From a checkpoint of a small image classifier.
Model: 3M parameters, norm layernorm, activation relu, moe top_k, layers 10.
Data: trained on stained colorectal tissue patches (NCT-CRC-HE-100K), 38.2 epochs.
Rows from block 5 of a small image classifier, named by matrix and row number. Rows with one number within an expert belong to one neuron, the router's apart. Each number is 500 + 25 x the weight over its row's rms, rounded and kept within 0 to 999. All counts start at 0. Numbers have three digits each.
After each expert's rows are labels from the 100 images, of 14848, where the router gives the expert most weight on average: "colour at peak" is the nearest of a few named colours to the mean colour under the peak. Only what is clearly more common there than usual is listed. The data: stained colorectal tissue patches (NCT-CRC-HE-100K).
# router: router (model.blocks.5.mlp.router.weight, 8x128, trained with AdamW), inputs 0-127
# up: expert up (model.blocks.5.mlp.up, 8x128x128), inputs 0-127
# down: expert down (model.blocks.5.mlp.down, 8x128x128, transposed), outputs 0-127

# expert 1
router.1:479519503511515449500527488541514497480515466508505531514517518509479511492500509476512526505515542519496540490508514504494534523517511531483488486483506480494514512478496507526535504509503483501477532512461463477485540500523518445458474481487528433513515522478462472502533555507507467517463466559534446492467522539493536456554462490505472529497488509488496467478471502471520487483477
up.0:528462541488489504521518510518506512518492499536475522464523460481502520516459494488498471471484481480485492481504533494505522481459538477508559526478464486477472523496479517440535503496533481533489516509486511538488483523489514520485573505454495505463525471516434506510455523504519519460506508509481513489473517488463476524528504498505470504539514487535485520490553524516521503472469
down.0:499476451498520484539525493470498511524498492480479494467529466508533495493462512461531501466468507497500467520563483490545545494540502465476479530519472489469497511529499535533496505483491509506529498548429530512503492503503489531495503522504480502485539525497478477543497494485485511483508520449514493498532501511520462468469490519524493466464540461496524493531472498510449482542478
up.1:498519465487481496489508511503529498468512546486467451535517502501512517487518495471476504534537474519499500531517456494477495537543509507495462498477494544503498506498492509502484516496460529509471521497486489502464525470436505498491475518471452495474505505485496470504533511477485480523465538450514503543488444527531487504474446513522517476479509464527519471483506494541426526530488
down.1:533484504527499524437527528449527472501487552473499528501550507509464518522547486493521528477516523548516533469477535524455483516518493503525489490490540513532511526469483495535509465544512505469521478468512480502544499513458472504522528514477485513495502484485498535531520474485470515545483474488503527469489498509511532502535508485529495474538535515463480496493539514497504503457504
up.2:520493496540478530490536512492485493449492526471460483492487464464461565475507496532506477457502487489491541480554503478458520460489496540481508489483483505508506471487482548520466518469510493502488496562506482525494520502504488486478504497513519500500467480476531520464513448490507531473514527480525462473528466531522495499507538476533507537514464469460478488494458492466528509498503
down.2:523518473534508481474462473487501477480514490516541482524482503516480498528487473516502505532533491511544491531481500523534527489506520499508496464518531538472485499508470505479487471489457529520469501489494500474498460541451491498513498484532516533496555492487462518552482497498489492519533493484470510568522527504533444564479504471446512502486527499483528504535482456480497493475528
up.3:547522504496502484517529503527456495493534498499540490496465530498504566486526533539473479483523494533474498463475476479468503457514499492495518466482496464512496491510467497485486488504545512480487501507469474448500505476512525492521550484530506491474481519494515545512469547471500470480536507569478477460512554482511496478464491500501480507505505454517530472537510499469512478539500
down.3:486479532507480510515457526437471492522489500532496563495490517538471508485498452513517496473450479492473464534506489520458468539467486500513479477524518495484493510488493478507454513515513542518426542517488496505516496500464559500497508484493521472470533505472505503528478489520502457522499512486557507557476526473476532493519501503482500475493531523510503471495508514510475530484486
up.4:487497455505491538464519491515503484552531480491462508539490514418544469511486504534518545540553518516480522506439503477471521516473511453497497504466484494492487559506517462536534436520453497500512472485497482477509513500504499490526495525479515504500491516514512487550515487487489495479512502510477465464481504534496509478515516485496476511510526522501518483501502512487545514459479
down.4:500498513502521469499474535523519508490475459494496517433460552534481516544545524522474515472528508471462478512537460528484453466478513530487486499480508465555515513503516487511495508513502489502492509510529506482503500504489484502511453453481490514492511496462518547553505535472481499495502472525512519472527513548479496486473472509488552519505475510515490504554479480520467543517499
colour at peak: pink

# expert 4
router.4:456475437472507524518467486489445501506505500517506462558498474493503492505471499464514496529482478467465511472495520530484465493530499501524543480487488500473459482484542526518502522502499496523489521525522553489496455480499533500549485511498509512477466504490542509504496497514543506501499518501526496511487465459468505516496550533518534531479458537459511554492529536505487497511471
up.0:552484472521515485532525534462492506527507507505491455493505465503510469531517497495515495469502520565443492514546496509475475478495496467496526538494490502487507508466463511426457509463457522489482504497480494514508512522480497561466473458492507542510460480512526440534521450507515528503534495498487512495503481490503471514515508539505490500515523501489490513492517491533461510535498
down.0:482537516500479504529520498482489550525483527492481492538539504458528541487519474508494543534458472502470486477500522487454464489534446525456510479477466481494495496494470498478539498559501457485513487554487539445516474516488499530543460471491504493530517481500494503494454494473533508466508473522477480505500513508526459514506527520491503464510530474478503477509525508506495481484518
up.1:532467514496455500506470486483546466493482527514466517468515487442479486458490493528464541459535492468498468523522505503530505569507495494501552487503492464507528535485501510524512528517472491523439501533520497492508496509507530501443532478528549533505521479495480475498552494471512498526513531504469484514512520486490529535501512529508533456500487491500517518445499495490499493495512
down.1:511502460494497511492477487469485471500521480486474510537509524545504507510484503454506520477543521457519514495502499438538482464480495507473511472505507485541483488491482471446469479552472493489528522487532488491545467529514509465481509523463525481537522452462469532462508474486496473532478494495513480486528524512470498549465522496480516514492514533497481548522530483526538475514486
up.2:523492502489537517491507487485508498481507531519553487500491459496514488486510501513513523499518471448523492477530527506476552531514452502518483535476470478430470503459519482504470519508512524514520532485519498503525483469474520476489571508481516510502527529485498529551466521487519538511526505507530503483482547485515515460520454503526485543511520474515497483491532462517462491508448
down.2:507508480515505501478511520518485492475510515464445510477528496476491521523431525466491487502493480510497470479514509464486482463482488532517555489487510502502505483475515482519481480507489539495512558492556467509488518445505514509451530524483497518481486524515504539521507524489530471527488493492474475509550507493516465529548507482505540485503503478496486582461464530532507474515474
up.3:490485481516527519489448509482479487509549539537497483437439513484521526495504465531496498525493497499489491528474490468526487493467502494503511474526480521525447512539513479473501539503527472489527513483520469507555510515459469474472493514471518439477503499480508487515487490493525478527540525543534478445520508493510494522516495496499505535517518512490497559474515509507505515528447
down.3:489470506541502495536495528500503484461495494479530491501507512493502507522518490454514503486504482432480519495482499515480532499471492482520547450491457493480476427514524505500501450521458523471509484518492488489480494490513536530505469483553478485532521446522482511517552541517542483507503476538524477517469506485499536528497528501510455476511520474498523529469498537513493546515515
up.4:546504492491491534500501546504493492513510563499488513504532515449485512448520461511500528494490474508501534495469465496507487492511506504476491468505514485534440475497474494550505497490506483513447465496490482499561497540496525486507538512523442496536511517466537512499479470521516526453513470500536538498478567522505512552483504469492489476482508479488518500499466514497538508493505
down.4:495456451549522473531516517518520489500516478493484490485498531502529506505495500514486524535492499499527544485507518487522474513491491496515452574553476523465470498473536508510474512467498512493496538472486505501508485524501508560520470499498496528506473457527524468503501537482476516459487481508502490487483514506453517490516467518464519547541508529559488494499496526505490462447544
colour at peak: grey

# expert 0
router.0:483464505506486557517502523493482451501491512518450450491512455515486492495488496518516491469498497472505517477534489511488459507473512524454509524499475469509534504549521514511541514450525524536500496535535566503487509503536535503511476522470491539468490495516530552485484479518513494523508497460507525517500481472475499490514530541500535480498459509458497521469483522483532470510456
up.0:515531475484488449492509516492488505455496469504511510495476528518494514486545481514494472531533507532485520511505497458498534491479463462502432519505534495540536474464497496513513510519438483488536517461506496475506487511481502512471541532487500469511471523493465494525452531478509485465503507486505533466503518536480468532463526491512503496525519496497473443534500498535487545516554
down.0:556470511476513511513465504494512486503535515512488536544476503490501501503472536466501505486550530485539468585471513501523466495486532488555518507505499510471528470477446456513503481545510498500491524511546452496497499499475501480557487482533527491472507499489440460507540480534475505525501480463521540484503528514506511499489474500486504508505483482504513514499528524469506496492485
up.1:542486469501477449498454522518502484504489526468462508504481542497528513470517490515525516515524526521516522510488502525517500477498474466505496525502480535470463517489490500510557508471442488497543534515528491510516563509478533488482554514508455477468498476444523508527512503509483502492554468528493512457501492531506469510481496528498534516468508484484504450513480513470512503459532
down.1:490533458502512480481495525514495490511544509484484521529480473449502456501504486489497505456483527456461583519533530495491486538481497459489487470498489503475506518533522506543501485535481524521452489501488501503476501537456507499522493511540527524498527513463474477477505470465468524464482546518510502502495526456491482496520502499508457495525506501484464509463515534453508523530531
up.2:470536517496524496466447520518521458539498490517495500497506516499500485524537484471511517517517495523458501507497499504533497545466515500503520492537473510489514514517490536518467534503570465464511551510482507535522471466492445543451488474513526530510511514469508480491454500507464515470497500499511478487451525468460513517500460467473510512529508539477508470475523478504481509465525
down.2:472506526463500504480508583534517468452515499492462491446529477523518462489454465453491459505492484514502532496470505507516512521503505469487467514452498505549540491513523496469457489513471522524484486525500484509491539512463473496506499515553497481494478499536490458534525501489523482489474513464486474475536506506527492534481524521505504504525513482543514535500512545497523483482494
up.3:499533502492525500543440481515492470493507530536479539508494458438532532486466502545518465506522491518499518519461497489479525464504488473544460513485489505516447480503445517513512501527481491523531488474460504496493491479494481493510502492500487490534535507479482500469492463513530469485469513525470465450518498470489491482506526486528514489538546530478527451533457520522507491504510
down.3:498512515493539498459480506460509465468479509495509499509498498431477478481476511489496496520521502533516492524523533508528531506551501492497477461504480481546536463516498510545539549505481531492466479496516518476495534518451502519484484475480547500489488466532519465494551483490526502488519481492509544520457511484530481492459495498509518503511485511530482496513508467433527503503437
up.4:468501471482495503530513494471479485476499535504491532503510436498519476483496502518453503501532553492517476487481487493506482498493477519559538497477482552497547502503472507545528533466511501472497487494533483561517494490524517571485504512507459514551515477494499480503503498500495532489502509547504468481434518486494479499491491473503500450505460515464520517478522506545507536519502
down.4:495511509506526481502500488508511465504449476480502493489490496478479472485498427470509479467495464477492479504507533524522486507490514491524517475533450530492532496490492490477496503465499537539534528515473485463475530477555446536511527462533526468476502509505498489516509479514503538504537512504512449445509473475504545523462474489493512524530531511486510482522544446485470492489520
colour at peak: pink

# expert 3
router.3:473461525540485512485454545504528504496505506517466493501499481474501505525535504543483478493482496469495474471463479473539494492513508484479496514543509500537490495502507473431502549503494524528535471510480548475542507495497506464493505527469532515521527482513459500540511467506463479528519533488443519517510453503485499554506542514466516491501477545469476527506490508525489512487473
up.0:499508551530462511525516503450493533455479501486515470498526448503536495503521520489522524528435509477510515462490501466508478503512517511468455511503498492506497459482487460518502514492491492516504517520513525494477486455498510484519487461456506477513466496506503482499455501507482514501528508506540494499532494525515479472515568521460493466518505565490474484485455519446524552502515
down.0:513531510474526440514487512532484512490461523495532462505491511491513540509457529512504463516501500494531517482473503521504529479498517434539525478527501529505512536477536459500507467522482496514503470518469477526463497544491516521481479498440490503446544506515508500510534482523534502527440483490489504505520499505556469471515504521485515486474506502448513504488502447500511532476480
up.1:490548555506474516519499547496486472468477460538479518485524495476550466466485468497521524516447486511491513494490493539504518490482500507462552497466527498519496496480507517537443474515523452527520529534494437489524487511483493516492495515487500484492542466533515490514483476519464509476515499555474490475497506494543515503518497494497520500481472487502494450528470533501499448507518
down.1:530499522461453497487533498482488562517477481466497507516463487499468506501481515479500523486516465476489521485495554538487531504505523471520451493509500481529534507461468490524468497494548464478468500498482474513484469517469498493458517491488467491520460546533525449512478462505473525498482511516509489478530497505532515474443488506468505480525480541509463448491527485509503518510464
up.2:544483505520533524514525536502456490513505503493515476515467545490540504458492492539502497494495512505489520528487529515460506547482479509491504523517491546470503539498510471511506457478520495545480543530496510462458465508506465413478524469490518470526497524503502493466492495483511521484513530514507517473519486546534458472520540486526491494480516499463511521474511548466522486498499
down.2:500495491452519512483491482498503476473533486559501506552493500505512454476450487485534502552484500449498471497495502476517469460497526499533459458461486465525506487468485513476486477510482470464498490508465476505480519496506505478483483486524440520528526528502554475513479510484570515495525487480563507479476493497482463476508512518539516483499508499487550497532501504500509524505518
up.3:506506471535463503514476522499542519523494493483519516483499480510516478505491486527489530518529505507505469503515484477513462525500507421506413504515509484488488495470460492456430551503515512500503471501510506521507570487511506487509452472483480477522504486490492490550538454496505480490535529487469501549505513494507513528507485472479491489499531483486507500526515483490519443535488
down.3:514518468472466574534510488499516487490492487548465461509464492512526490485539489537501466489451479477523524525510494526473496497520466499500513485472503471499503442522498486517494523500508475536502532508545506524481484482531508492472453502482530479493499483481502476528454520485507500551505491500510513473511455509547546530513534493511505521535483544506492539551486486475495540534491
up.4:497468505492488514538532520515556527469532461522501497522432515538483479470479477494465469499493469512488482477541578464467506485530524527513507494511516459511478473511469502494492492498463537500502519480529479518510498481525548498472464494483493507501473507480509497495505520536519508460524506512500519485545517474514488477510540481491506497509504482491532449489458462570484511504513
down.4:508485487494487478521516509509510422454480445489503523527536480508511528530530516481511489516469526510510487491500511499502475515486500531519496436499522504528510483506514452491481509522538517505473511481494521485526507489465508491488511539532475433534467485512522471500542497533534512459513464499480514508522489472498534504544515493485515530552508535518523539476512501435487467519516
colour at peak: pink

# expert 5
router.5:539527500458532484491512491495491494539508509472540529492445486503488508471483512472518504503469529519533498524502499489476518481475528516522511460515479494491515481536513513519496456495504466438478495505497472530487450517474465523500560495518467551510460493502549549474516492499509532486513482467528535490500524497514465483485470504529474535537538459546525514494518490473504491500535
up.0:496488531497496480492516478506503537458494499537481494503507489469548460481487494473495479477500480484498520513536495440501480567478516491520527499462469499508540477529527507508463488524478528470529520470461477518489497501511512483522447465516502466496549489498535508507507524511475481532501490537433529495497487501487468500544523547460476472482518544526502468493499481478524525471473
down.0:525494441510490502492492436490483514509534471497529448467478501534515499530480512565537518486527559519539498477481515472525489511471475520474494504528510512506482521509498516428489512509478496519484449464497515487518541467532495483524497488492491510510475528517491499469516497496502561516494481500469527525466490505526453489495511496515525481510510480491457501511512489460520458537531
up.1:503522521523503507465457487513470456480494495520471501503509475539485486524508479496533529490548493562508478542522504523512463507434424469506528476515493489490499503509483504510494515569515537501488521507521486498508502512453505501492463527520446483476521528525550494507465523494497499533513521501515446503457494488500505497479528508505504516508528500490502543495498520549459532521497
down.1:479458495500496499503477478466493520484489467481504468508457481511486500490491469530490507520518510511515475503473507484465473473493514484476459501506483478505547510499504481519525531464551548495505503501514521495487486510471487503497455456467532532461498500498495534506534515518537532503486550547482539481533501497492509490453506549475514516550517506479443464534431479477541506518479
up.2:473522475455487539487495478495431526472481490468506500486471482507501464561484524521471514533466495552521494485488510488521494460451518523510506443530517490478498485489504528477482517519530462490505503542522443517496469480503501531514503452509521515468475504525492489511484525479495469506527544506489465485526458523519529464453495532450487491510496508475501511519501484537494503515511
down.2:517500503510547478458535483515491489444522517500514517495468510519509514535500486533500494480483434452510509494471486524492501438524490506489466557487486530457459491497527499484512498475493483463504513522522513451475495477499500505527499467525468504508493507479494509504506523490546533452490486513537500471496538467524531495440459479490506496495465438497514508496482488525492528515451
up.3:469516485462528509493473476487491504511484518464508498495539510500480492545482554491488507481517497512548514464524499524512543540469493521489548482466479490458459497478520494510533488493513476510531493442499454489500505457475513519514507482515471531493480492511513537537473473473491509476495498509536482456483571501466492512491511516511498551518479535504492460525531516546477456509468
down.3:507484490523469538481539511510491451494540474494484490512544517498491479469500519530515459508518505498441549521514513482508472501458523494476507534523493487470522476537459510544500484487532494464525513532518492500502521461521518523523500492484526468514489507512467440482533533491509522515518472491517472528503487512447479531499426530479547513510492475538486500533487486529521487480507
up.4:532524490471482495474508514479549476491509499491483461462494520522441495523509536559486528494494496518530485458471486515490459516515490541477496562461460510541507486460491489457483495499513486494497473509534522487540496496493511527486507452506558506455498474536506542498440521491468510484477523471491472497515491480528499513521523513519511500503491505471510526540517491541471500495535
down.4:504516489510485515522497460548513520535556496519528519522493481541508460508509494502538495519492514450451459511474502475478503492477524490552506574534507467468523518483482513519522466486481531465481533491498539490497517488511521512528472536514492539481493496496484496508509524437552517508486470494499484484482452501490469541495528455520489499476483486519502521481487473534505478530473
colour at peak: brown

# expert 6
router.6:466483482476507541507464538492477480486445492539495475510524526450517471524459531536509494499509481486480487525484492532481498486507512459480521548484477463510503522491519489460469492535517488525554515519543499483484496493473525495506493494470470505476529536515511500475444517511541525503506489478527522530481469500505468483511559499488552473525485518473495473556469536501514497483498
up.0:525496479476524506564469489494536508452484504521513521440521500463499512474493476485504510525515533503521477521519543523498474490501505521522503453446481515549494508509491507532512505508501493537495529485507477452506480506498516495519526483514463482500508497503489481474558494478498517462513475493522495493516567476506499520445533433485525478555488527514502475497490493480529486446489
down.0:485463511486516525536479458496503487470483495521526505504471499478478521502525486484494482479459450516484514531478510523460502527464513523463482479483555497546508519506457524525469552522500486521479417531507450513507499500518486509529472475532497523498449488463492494471496487512476501493536527470536496512476538456516480487475473505507562526522495497503501526511508509528488505481473
up.1:464480490520522450483495513503525521509479511517525500480467521495506521498501516469512462503524532517504516475516541523487525516471500513491532495456542477525446483521537521492496500514502541548496442469498537511534498480469493493497555465440517519499512518506511527469508452462463484487483537486508534496472536491451531516501489475550491525507502494469469480498540504485480493525482
down.1:486490511500476514529516497497522486502508505538471456481523531495491505468525549526510471522565537513520492547512492458511509495484522505438472507487484457512526500460517505508492497501488533494488438490518518506478531520495493488524504541530448499492494486486495488474460506497531528496493497493531449497473509476505493465529559522486475471510559504530528481470513531537512453513518
up.2:492512498465486519494505511487541535513525505487506501482536495454492493500467493535515541481518507500528470498506544523545487521520515483525522535528503461471561525489476497510464485468564497483504515457521478504505484508511488498472496458473502510482515510498507474539516495522522491519518504564519441484524515438497484512492470477490532509478519480508439435514518484500464511516498
down.2:475501512464508494492510448531468492509496531526459561498463470542460504507523503512471517448506504486459519529448461522454516507522492523502522506529496530501461507451503493479464484501474469510491476517520483505528491505494476501488512486485531530511533514499522537520501500447506507531476538492468532512497504507494558513494522501566522529500487468511547503500480487504529467474490
up.3:517509455526499460532534508490513513465496497512527546480527518523457495485478503464510554528491488521502543497484500491512562522503472518512496570502532505493483485458493517444470469467499503495491484478450470489475505502486518467495519510487496511503505512434492484500493439490497506513456520509511458519530509476469528498546476507500480489478482469538475461479521467500501496523512
down.3:535458546500510513493520510440525533503442486464494542467516466493525494507500489487498498487492517496484496521524471517502483501500483512531502479469467476494525495432497506535499493540525505490441516497541544515477490527507537499491462512514495488472513462514507512511495521476510490465505527471519494502541509490521464509558498499513498481458531475487533530464524471519436482522533
up.4:557534550495537468498503527494526543538453491480476487468506475497494509500485477512503499464499500515480512447483527455515528500535513449497519475546469492482524501507500499504497512477482471513466457525485453506483531524470509465496515509535481523496490487516511474514547519490475483477523514537526488533501527485493538497493496536501479550541459496488520555498526468482544504498507
down.4:466515548516478510489534518504521517477483526482488466513477517471485535499511502459496494495503489495528514470479499524512542493535520503494476460540467518479470489451507513490569514486491530495504463483475471479539507522479452504500479479528489527512514503501536542530536515486527535455497523534516457499500499490470513468500470525574489546490497487547482523535503501488488490538505
colour at peak: brown

# expert 2
router.2:541525527531491467535498505499538523504523481484495507499477493478563506512494492513499481472457477502515491495508489492520481480533485477514479505482509511476479526450512535504512526487480500511525506469490525504542486497523502546468494491451488510480495497492509507507482468474466469456513535526465515458471481493492534535459522510526493505471529487500455433517530525562439490518542
up.0:515489516469508469521497456501536508504499534515513475530493506515484462485514533471463491525500505502519482503481494489540443523499504506452487450526572483457482486491491495483521500464514504479520519498499560502477561485504494534485489484492524522484526494508523448558489450549495477495508536446516488522504502461516500516465490509505524501493507505506536462492490545523473486490510
down.0:464477488484504534510537488480498503534460474485484528515521525491488482489475460480516486511513507520489534506496487499488539484473479488579519524552506557532517500480480492499466488533514522512514533502516481531527506540494513487479537525526489501486498470487470492492495429521484500482505470501467558494481520466515535517547471509483524521526474524509545514521487498483494473557525
up.1:484455526505500545499523481501496504494499499524531484450473466530530509518494482479492536486527491464458479535508496534522465457485508525500532508521536479517527496519464487527466523524491461497494494517506487453496502506512470480515489439521501477542516496501482554474478517506529524518522473528508494487554530502516510458459496469463456539462494499451504480500474490517503494544478
down.1:481549512477550495489531479540526453500489518509499541481501500461463499520477522460494494493481537479452474525518459475506477528489552536538485455503511523480510455519510486511572483516523514503479516495513529546491503488487469487479496471529500508450516499464494511535494507515455474501537542485453501490505487517499518486525493476477499478514525517531497483514525501544512482480481
up.2:461468515448501493518489517542508543502487469489511501478514494484562463481489449466500489536531524470495438500524472516524522424492505488511533482456450524510474479480554487551508470474512481481509509509485503510505503524476475480481527495488522466499543510491458476499523509509484482461499510514506517501521470489523539505513477507520477510510517483512504509448524532496499528472502
down.2:517534512574514470466497521477500466541528486481489512533443525511506498497519482502496535504504509496512527508531567470481547531520547515498505530506514501478524523497448531503495497501498505486514477441495498488524448502512464494538504496517491514498469531490504527486489511523495539473483482490519484502483519578499505487522521515483534554533489531536509487458478506516493491513483
up.3:489491509483485508520499532508460533457483507513494519474504476435494469508472523516530468544466496469495499495553490514511536520508480520504495490492512533490468491542481457511488502481522506498479505514503508488500479447523511467476497515492503435502529467504471452498525536546537464516516507523489536434502527499469447499472480523514517506447487538507494481501523492490501452507513
down.3:550480455458496456499473514501489499533510474473512477463559519469458479482497508502486523529461523497487505493474501524512474506510515533515504497496507512502510486533502502471513490503536518510475491503483535505504493499518444513518512481497472521499496523517496460492515507495474494464481468461515512542531448547565465515478493459471498475491461532529532498480501475570450508487510
up.4:525501527523505476422478491488485520459505515498502508482498505474469515522515507457522483522494470497524508540492518549488550488523518511562544500525487477485469482488477464558506496485483501488548464478492503470515503447537486553485508481495514516515510476501484518477476511455504496497489532497482500503482503470506506502464494504515495492507457555476501476449560514525462481492497
down.4:464546507465480513507524488499501451510471456530489480470507509544514528483503505544482504500473481510478547472472497495474499515488520512557477492509501491525532513528510519509539474477498483503482492448510505526497496494480470500482499471521498503499470550499510449490545517510477494549527484485537492521528438511504518476501516524492526522506505432485522463509531471536558497518475
colour at peak: white

# expert 7
router.7:511478500484490505510541468462457475543541528469493484472541468564463519501484519475514468496526531492482516476548497482473469549522476498496489492469466492472528473529472448528511499506511528486453501511511507482495500469538514491517456526522536518522524474534498487494543495541490505496480493474509504481549521523471489508501455515516469484523480492520517562485495499497509482517489
up.0:517492510471502461503502513483499503486520481457514491504557517557478497495529488481475504483532489501508478489484469504504511515528470502506478506487499494485513494496486495478478517552505533495521485483518455526486482498459465521530465479543553430476472456497476491481533496500552489480527557487496481479510532457470530534494482483527482538495526472489460520464520450527518523516503
down.0:506532455513498492541483476488473485531496499476519470526493489502498465489515481524519519468514500532511525558460470551484490503506473540526546483482499502492495527500539523488491499551469460535472517459518463510469515458523469497484551495496503510509498512502494538494568514496538521509508447531516506522479517478464488507523453523535501506491508515562510472489481511502490505472521
up.1:520544493513461548518496505447497492531524472502481521517520537443476510455550483506495518509513473473514495473550482488518508502509538495495504490466519485491485475498520484471487470560516516476506493495485501530491500473464486508545561497564530520491495525459494465466524530470506448491487494519483488470548520470501472521467487499501538485498475506473487526526509487522500499483499
down.1:508490466499488493483491511559491508493519454518444514488437468498523464460460485528503505479487464489534526519453488523513519482499531492512468505509487484467510490453544509471532504528451508529509512493517518511488526508508504481482519526493532529485482496475526508507476490499531476510481499501517508522530427489512546503494497490545503518482490433525465528490519514487477531537467
up.2:454521489532443501514476500485501460461518458499491507496516518490500461510484517542498497489547494462514499485500543505548505493508503479470507534506486512516512535483505501474456490500490539512514494483533479524503478530504539449535523460451521488514505492496516510545518532506529520541502512528504478475472516479492508501513496510493500500476473502459466525493510461492593468534464
down.2:526469512500490510522490496462514486511489461495474466488492517513480459488502499497530492504485501508524498529478507521472452493487498514535504465499526527456527471514482530507526492518554576501484530499585559517509539506488533504504496496506515505479472497504535493450467458490520531482505471517543536528467469477505446491495477532477521526505508483504540488483518507499482493521473
up.3:491526519472495482418520499497486521512504515473516505511526518521514506529501521511538504496471512512533500472519504518494550529490528523465533481451527526495482497504460501539516454560505477483493492511522479467472496493487448527517508522502454504514513486451516536496512477474518485477467465503490506474482454510514472449539504503531495520548513445474509490506480521489517539489479
down.3:551521451533533461511523520506491554511528511539521547501498501511527506511500502554475469522489519501523511516506514478466482509456510493489491534499457435515510512464495490501503564495494504461520535517501487495486486490493501482499432534529490484487508487472462529473445518529518516543479509507537498486519481486478531494531500473488486523457507520484453515492498500506518504532523
up.4:515523475491453447501476550475481526523513499492527491509504477490502508522498497529480485475468482522525506483507481480476502479510470467504501458509506535502535487502478494488517488499497483504495473456503469550537532502481459522542502501536540496443505529499500492483504484470523468541524501465529456515512471485471522533475491503488503478484525422524544522522516438542479496487492
down.4:528499488513531522512482442505548427507489486497491471535499505457458495465518518511522495475434495515510511454495489498511532508545479482515481489480513501499517527486508550512499518510499466505473505503462490499478522510551503462537498494504491530545522473476548532474516503494505477467471510479503536492463492532531492483499471460505484546480519485524455516491510487491454473527490
colour at peak: grey