A small image classifier, trained from scratch: 3M parameters, moe top_k.
Rows from block 2 of a small image classifier, named by matrix and row number. Rows with one number belong to one neuron. Each number is 128 + 32 x the weight over its row's rms, rounded and kept within 0 to 255. All counts start at 0. Numbers have three digits each.
After each neuron's rows are labels from the 100 images, of 14848, where the neuron reaches its highest value: "patch colour" is the nearest of a few named colours to the mean colour under the peak; "responds to" is what is common among them. Only what is clearly more common there than usual is listed. The data: stained colorectal tissue patches (NCT-CRC-HE-100K).
# fc1: MLP up (model.blocks.2.mlp.fc1.weight, 768x128), inputs 0-127
# fc2: MLP down (model.blocks.2.mlp.fc2.weight, 128x768, transposed), outputs 0-127

fc1.685:141127058063073131107204129074122168125074097130099130131122073074114124091089136185143124107121096150141159078111085132117114190121147097102151135123145106138098084123138151124140071128075136154093145146094135161186064124109135094155169102166146132038061108205118149117106148161129129137143139165088086109126112119126156137183120142128086115119162156087089131095140194134098158134152
fc2.685:114184188125103159138155169166131124158105156071188121159133122169145128155143104104171110118091127095088177131072169160165120146123062152153157129150130143090083141161197097121109141087210124117149157114098128118073162103127110114086045176105067110124199100134156110112104099079134155081123146113171153146138098073165115108126089094121139137144108140132059153147155119189149121125105
patch colour: pink
responds to: tissue: smooth muscle; tissue: cancer-associated stroma

fc1.573:149143126093109079203093169112135115201167031142127136150192117130162079145084108117133156121106093156147082136053084134139110108118155095142116103142097039178162124115147111148147104172106147125144113122112119100127061089111072138106155130158134157135206069099142129089124106066150176132161138173145144145134097100137140157114099094103070098160160133135126129122155087149115084118113
fc2.573:099145146153143110162094106147146195086116153131131193177163118154165120164103117150096109112164149093114120091188086094139128141188130076146137126139141102090094151160144124158096109140148163115133125078143145140140157160104145129131090105072105090133076120137044123120201108175080056123050130100101127145134126115138234166164077082120120170101140084151145131093101158134128130167148
patch colour: pink
responds to: tissue: smooth muscle

fc1.595:122119149138120135114184089123096103158099096135137147137170078141061114101111196108135164094117096127104172105089161083145164133145120156136167166132156158169135157090059178088160152097067174136123096172083128120126117149135115157119142164174134170144151140123170048160095115081182153123145143151168152086132085175143111144123132070124156204160047127142136115178108077126113151092145
fc2.595:117158089153093119154187115156148171158187139100097052128101129167224127091101150109163157098096137097203130200105092177143110127126110177064087114194161198129117166191156122118158146128190098147146144094112119118147132089160142153090094130128139177148159126134105103143174157129127093143123097094096141153189141149090127138195108159128133106125142154117111087153152146147124101138116
patch colour: pink
responds to: tissue: cancer-associated stroma

fc1.637:134157133154137166086163179089174145102111103154224067102107139123140180144162157097123147100146083126166188108072092104140118098168091112148143145151124139108121101164027168158103159117082080142163093140190152135192141173106152117171168163097131063180107114147148154102149131086135188126150148121114127111097151110071142095142087152141114099165135139160139182127112121131135130151097
fc2.637:142129124163146165223098090188077142133147128156069187134121104105168138102096131154161108146098172145160119126173139093115128150126118147151156126133157153153163143111185130138224171109129103162119140118148095147127120195172148145142119112121098111063170122101115087099098078116148093205130077128088132126161103094092116106131113119115113204093165173165136048119127132122113108190118
patch colour: pink
responds to: tissue: smooth muscle

fc1.167:161143135134093139134113121137166134191130131139157132081160166103136120143152093118134134127115103107093159014089141149096067097113194092100139037119097141148138098102167075118191072110134139144170150148093100124097172143155160108141069136138105089122096148193171126106091137091139149198178121134154126159140095086184144135127090154084170115145137128134147115130148131070083127188136
fc2.167:151101131073125112156126128114153134125146081125167138122141079102128108081136091095101138149212148136066112151155132186124141157136128118118084159145087117115171120201116164063060138143060142115086149101132153132155129151169104114159148147114124142140110127113141164109156119152131172068143221186142158137071143112080124122103159083180168107115120177096141097122126175210163104093166
patch colour: grey
responds to: tissue: lymphocytes; tissue: normal colon mucosa

fc1.148:166173122130102120140183121088123153136075094116134091138110177118148106099149089106138078147134101118131099075105156128133080114126123086114133168144141132136156134130127191229090147123117126127137125110140081125106226152126143111144104122125098066090065136130112121101192060145106128121133100083117162200085142104176043164133143126070132147134093150180138147166120175178171127098135
fc2.148:083069097095150178158067182169128152106123089170129098119177198128057056108145149113155199104127168095120137158135165185160149158110131114157169152157150145153131101163155130119138079139166102172133096102132144165145055160174133140112116128100192160155201145161110134142103085139174148137139129183173096109140090116092134160130085107124151139093146109129154105141075084122164127122126
patch colour: grey
responds to: tissue: lymphocytes; tissue: debris

fc1.73:161127131181118134125109144139155127170107144148152157158105133085139090081153130155141071095154109100073158098094166142149193108140128078144129128126108176140123118139146131103169114191086100112144132117078111156119095157153148174152145144130116141100127120093196103113089048153126118208120077106047076099128115118155118100173079018115114085174131175143117132108131085075126109163124
fc2.73:141101128103113150102154146113126143143144104113113082123047171138146204076148168169147077185134088120148127177091099168114098128175072135124083109159180115089105084107147144123017134101119101153062190149132119129108167154142096113102135130142168084138097095120127128116158161093118116092154124163179086119106094122164151142090210199126127143126097137124104140095085132138164124111097
patch colour: grey
responds to: tissue: tumour epithelium

fc1.20:113119083131124180104126094186100179161109167142197156077170097173103130083121091110107113068092097123117143108157116099124112127118105111179129107115184118094134069113128104145122138130183165090129207153092092117076125081154081111140113182144125154107091136082152122163119191074160116107126152112106146129178146067151086108150149108105100174165187094090107103106150153106071090161148
fc2.20:124162095116062136174130094080074147088121161103118121188075076118156119183130128125131120146145116163181174136139104132129183100094123149090118142154182085159118137140140163154088154126076152142102201148146174112148103109167192130084146105094135097131114149107114150123052106214085119170107108143153076135107144092187144140105105189147106081113148093123128145118113158129191108181113
patch colour: grey; purple
responds to: tissue: tumour epithelium; tissue: normal colon mucosa

fc1.392:129093095110070106145102098135117116131153095143178109127133118185087067094192085123078129101169079152109145127144164168135158048140143121109162098110108121144127091073127119102141112147110184145149107137112068118112138157120092160165149071170122100156116130169120092119119137074132113127130100023197089113129104127156155102175138138117117091135145074155079164147156045142128118190153
fc2.392:167144076162151158147155127075109150094106127127165150170110091138152147114151120155143140107115147100152171152113135089192082152139077099138093093109081105128118154126129093065114112141077103090102155125142094126108119063078151087136123160164124116137127089122113192191126096104163147112226132124134138029150160114057095175143175111121128089098111138161209164149122130112156126154160
patch colour: grey
responds to: tissue: smooth muscle; tissue: debris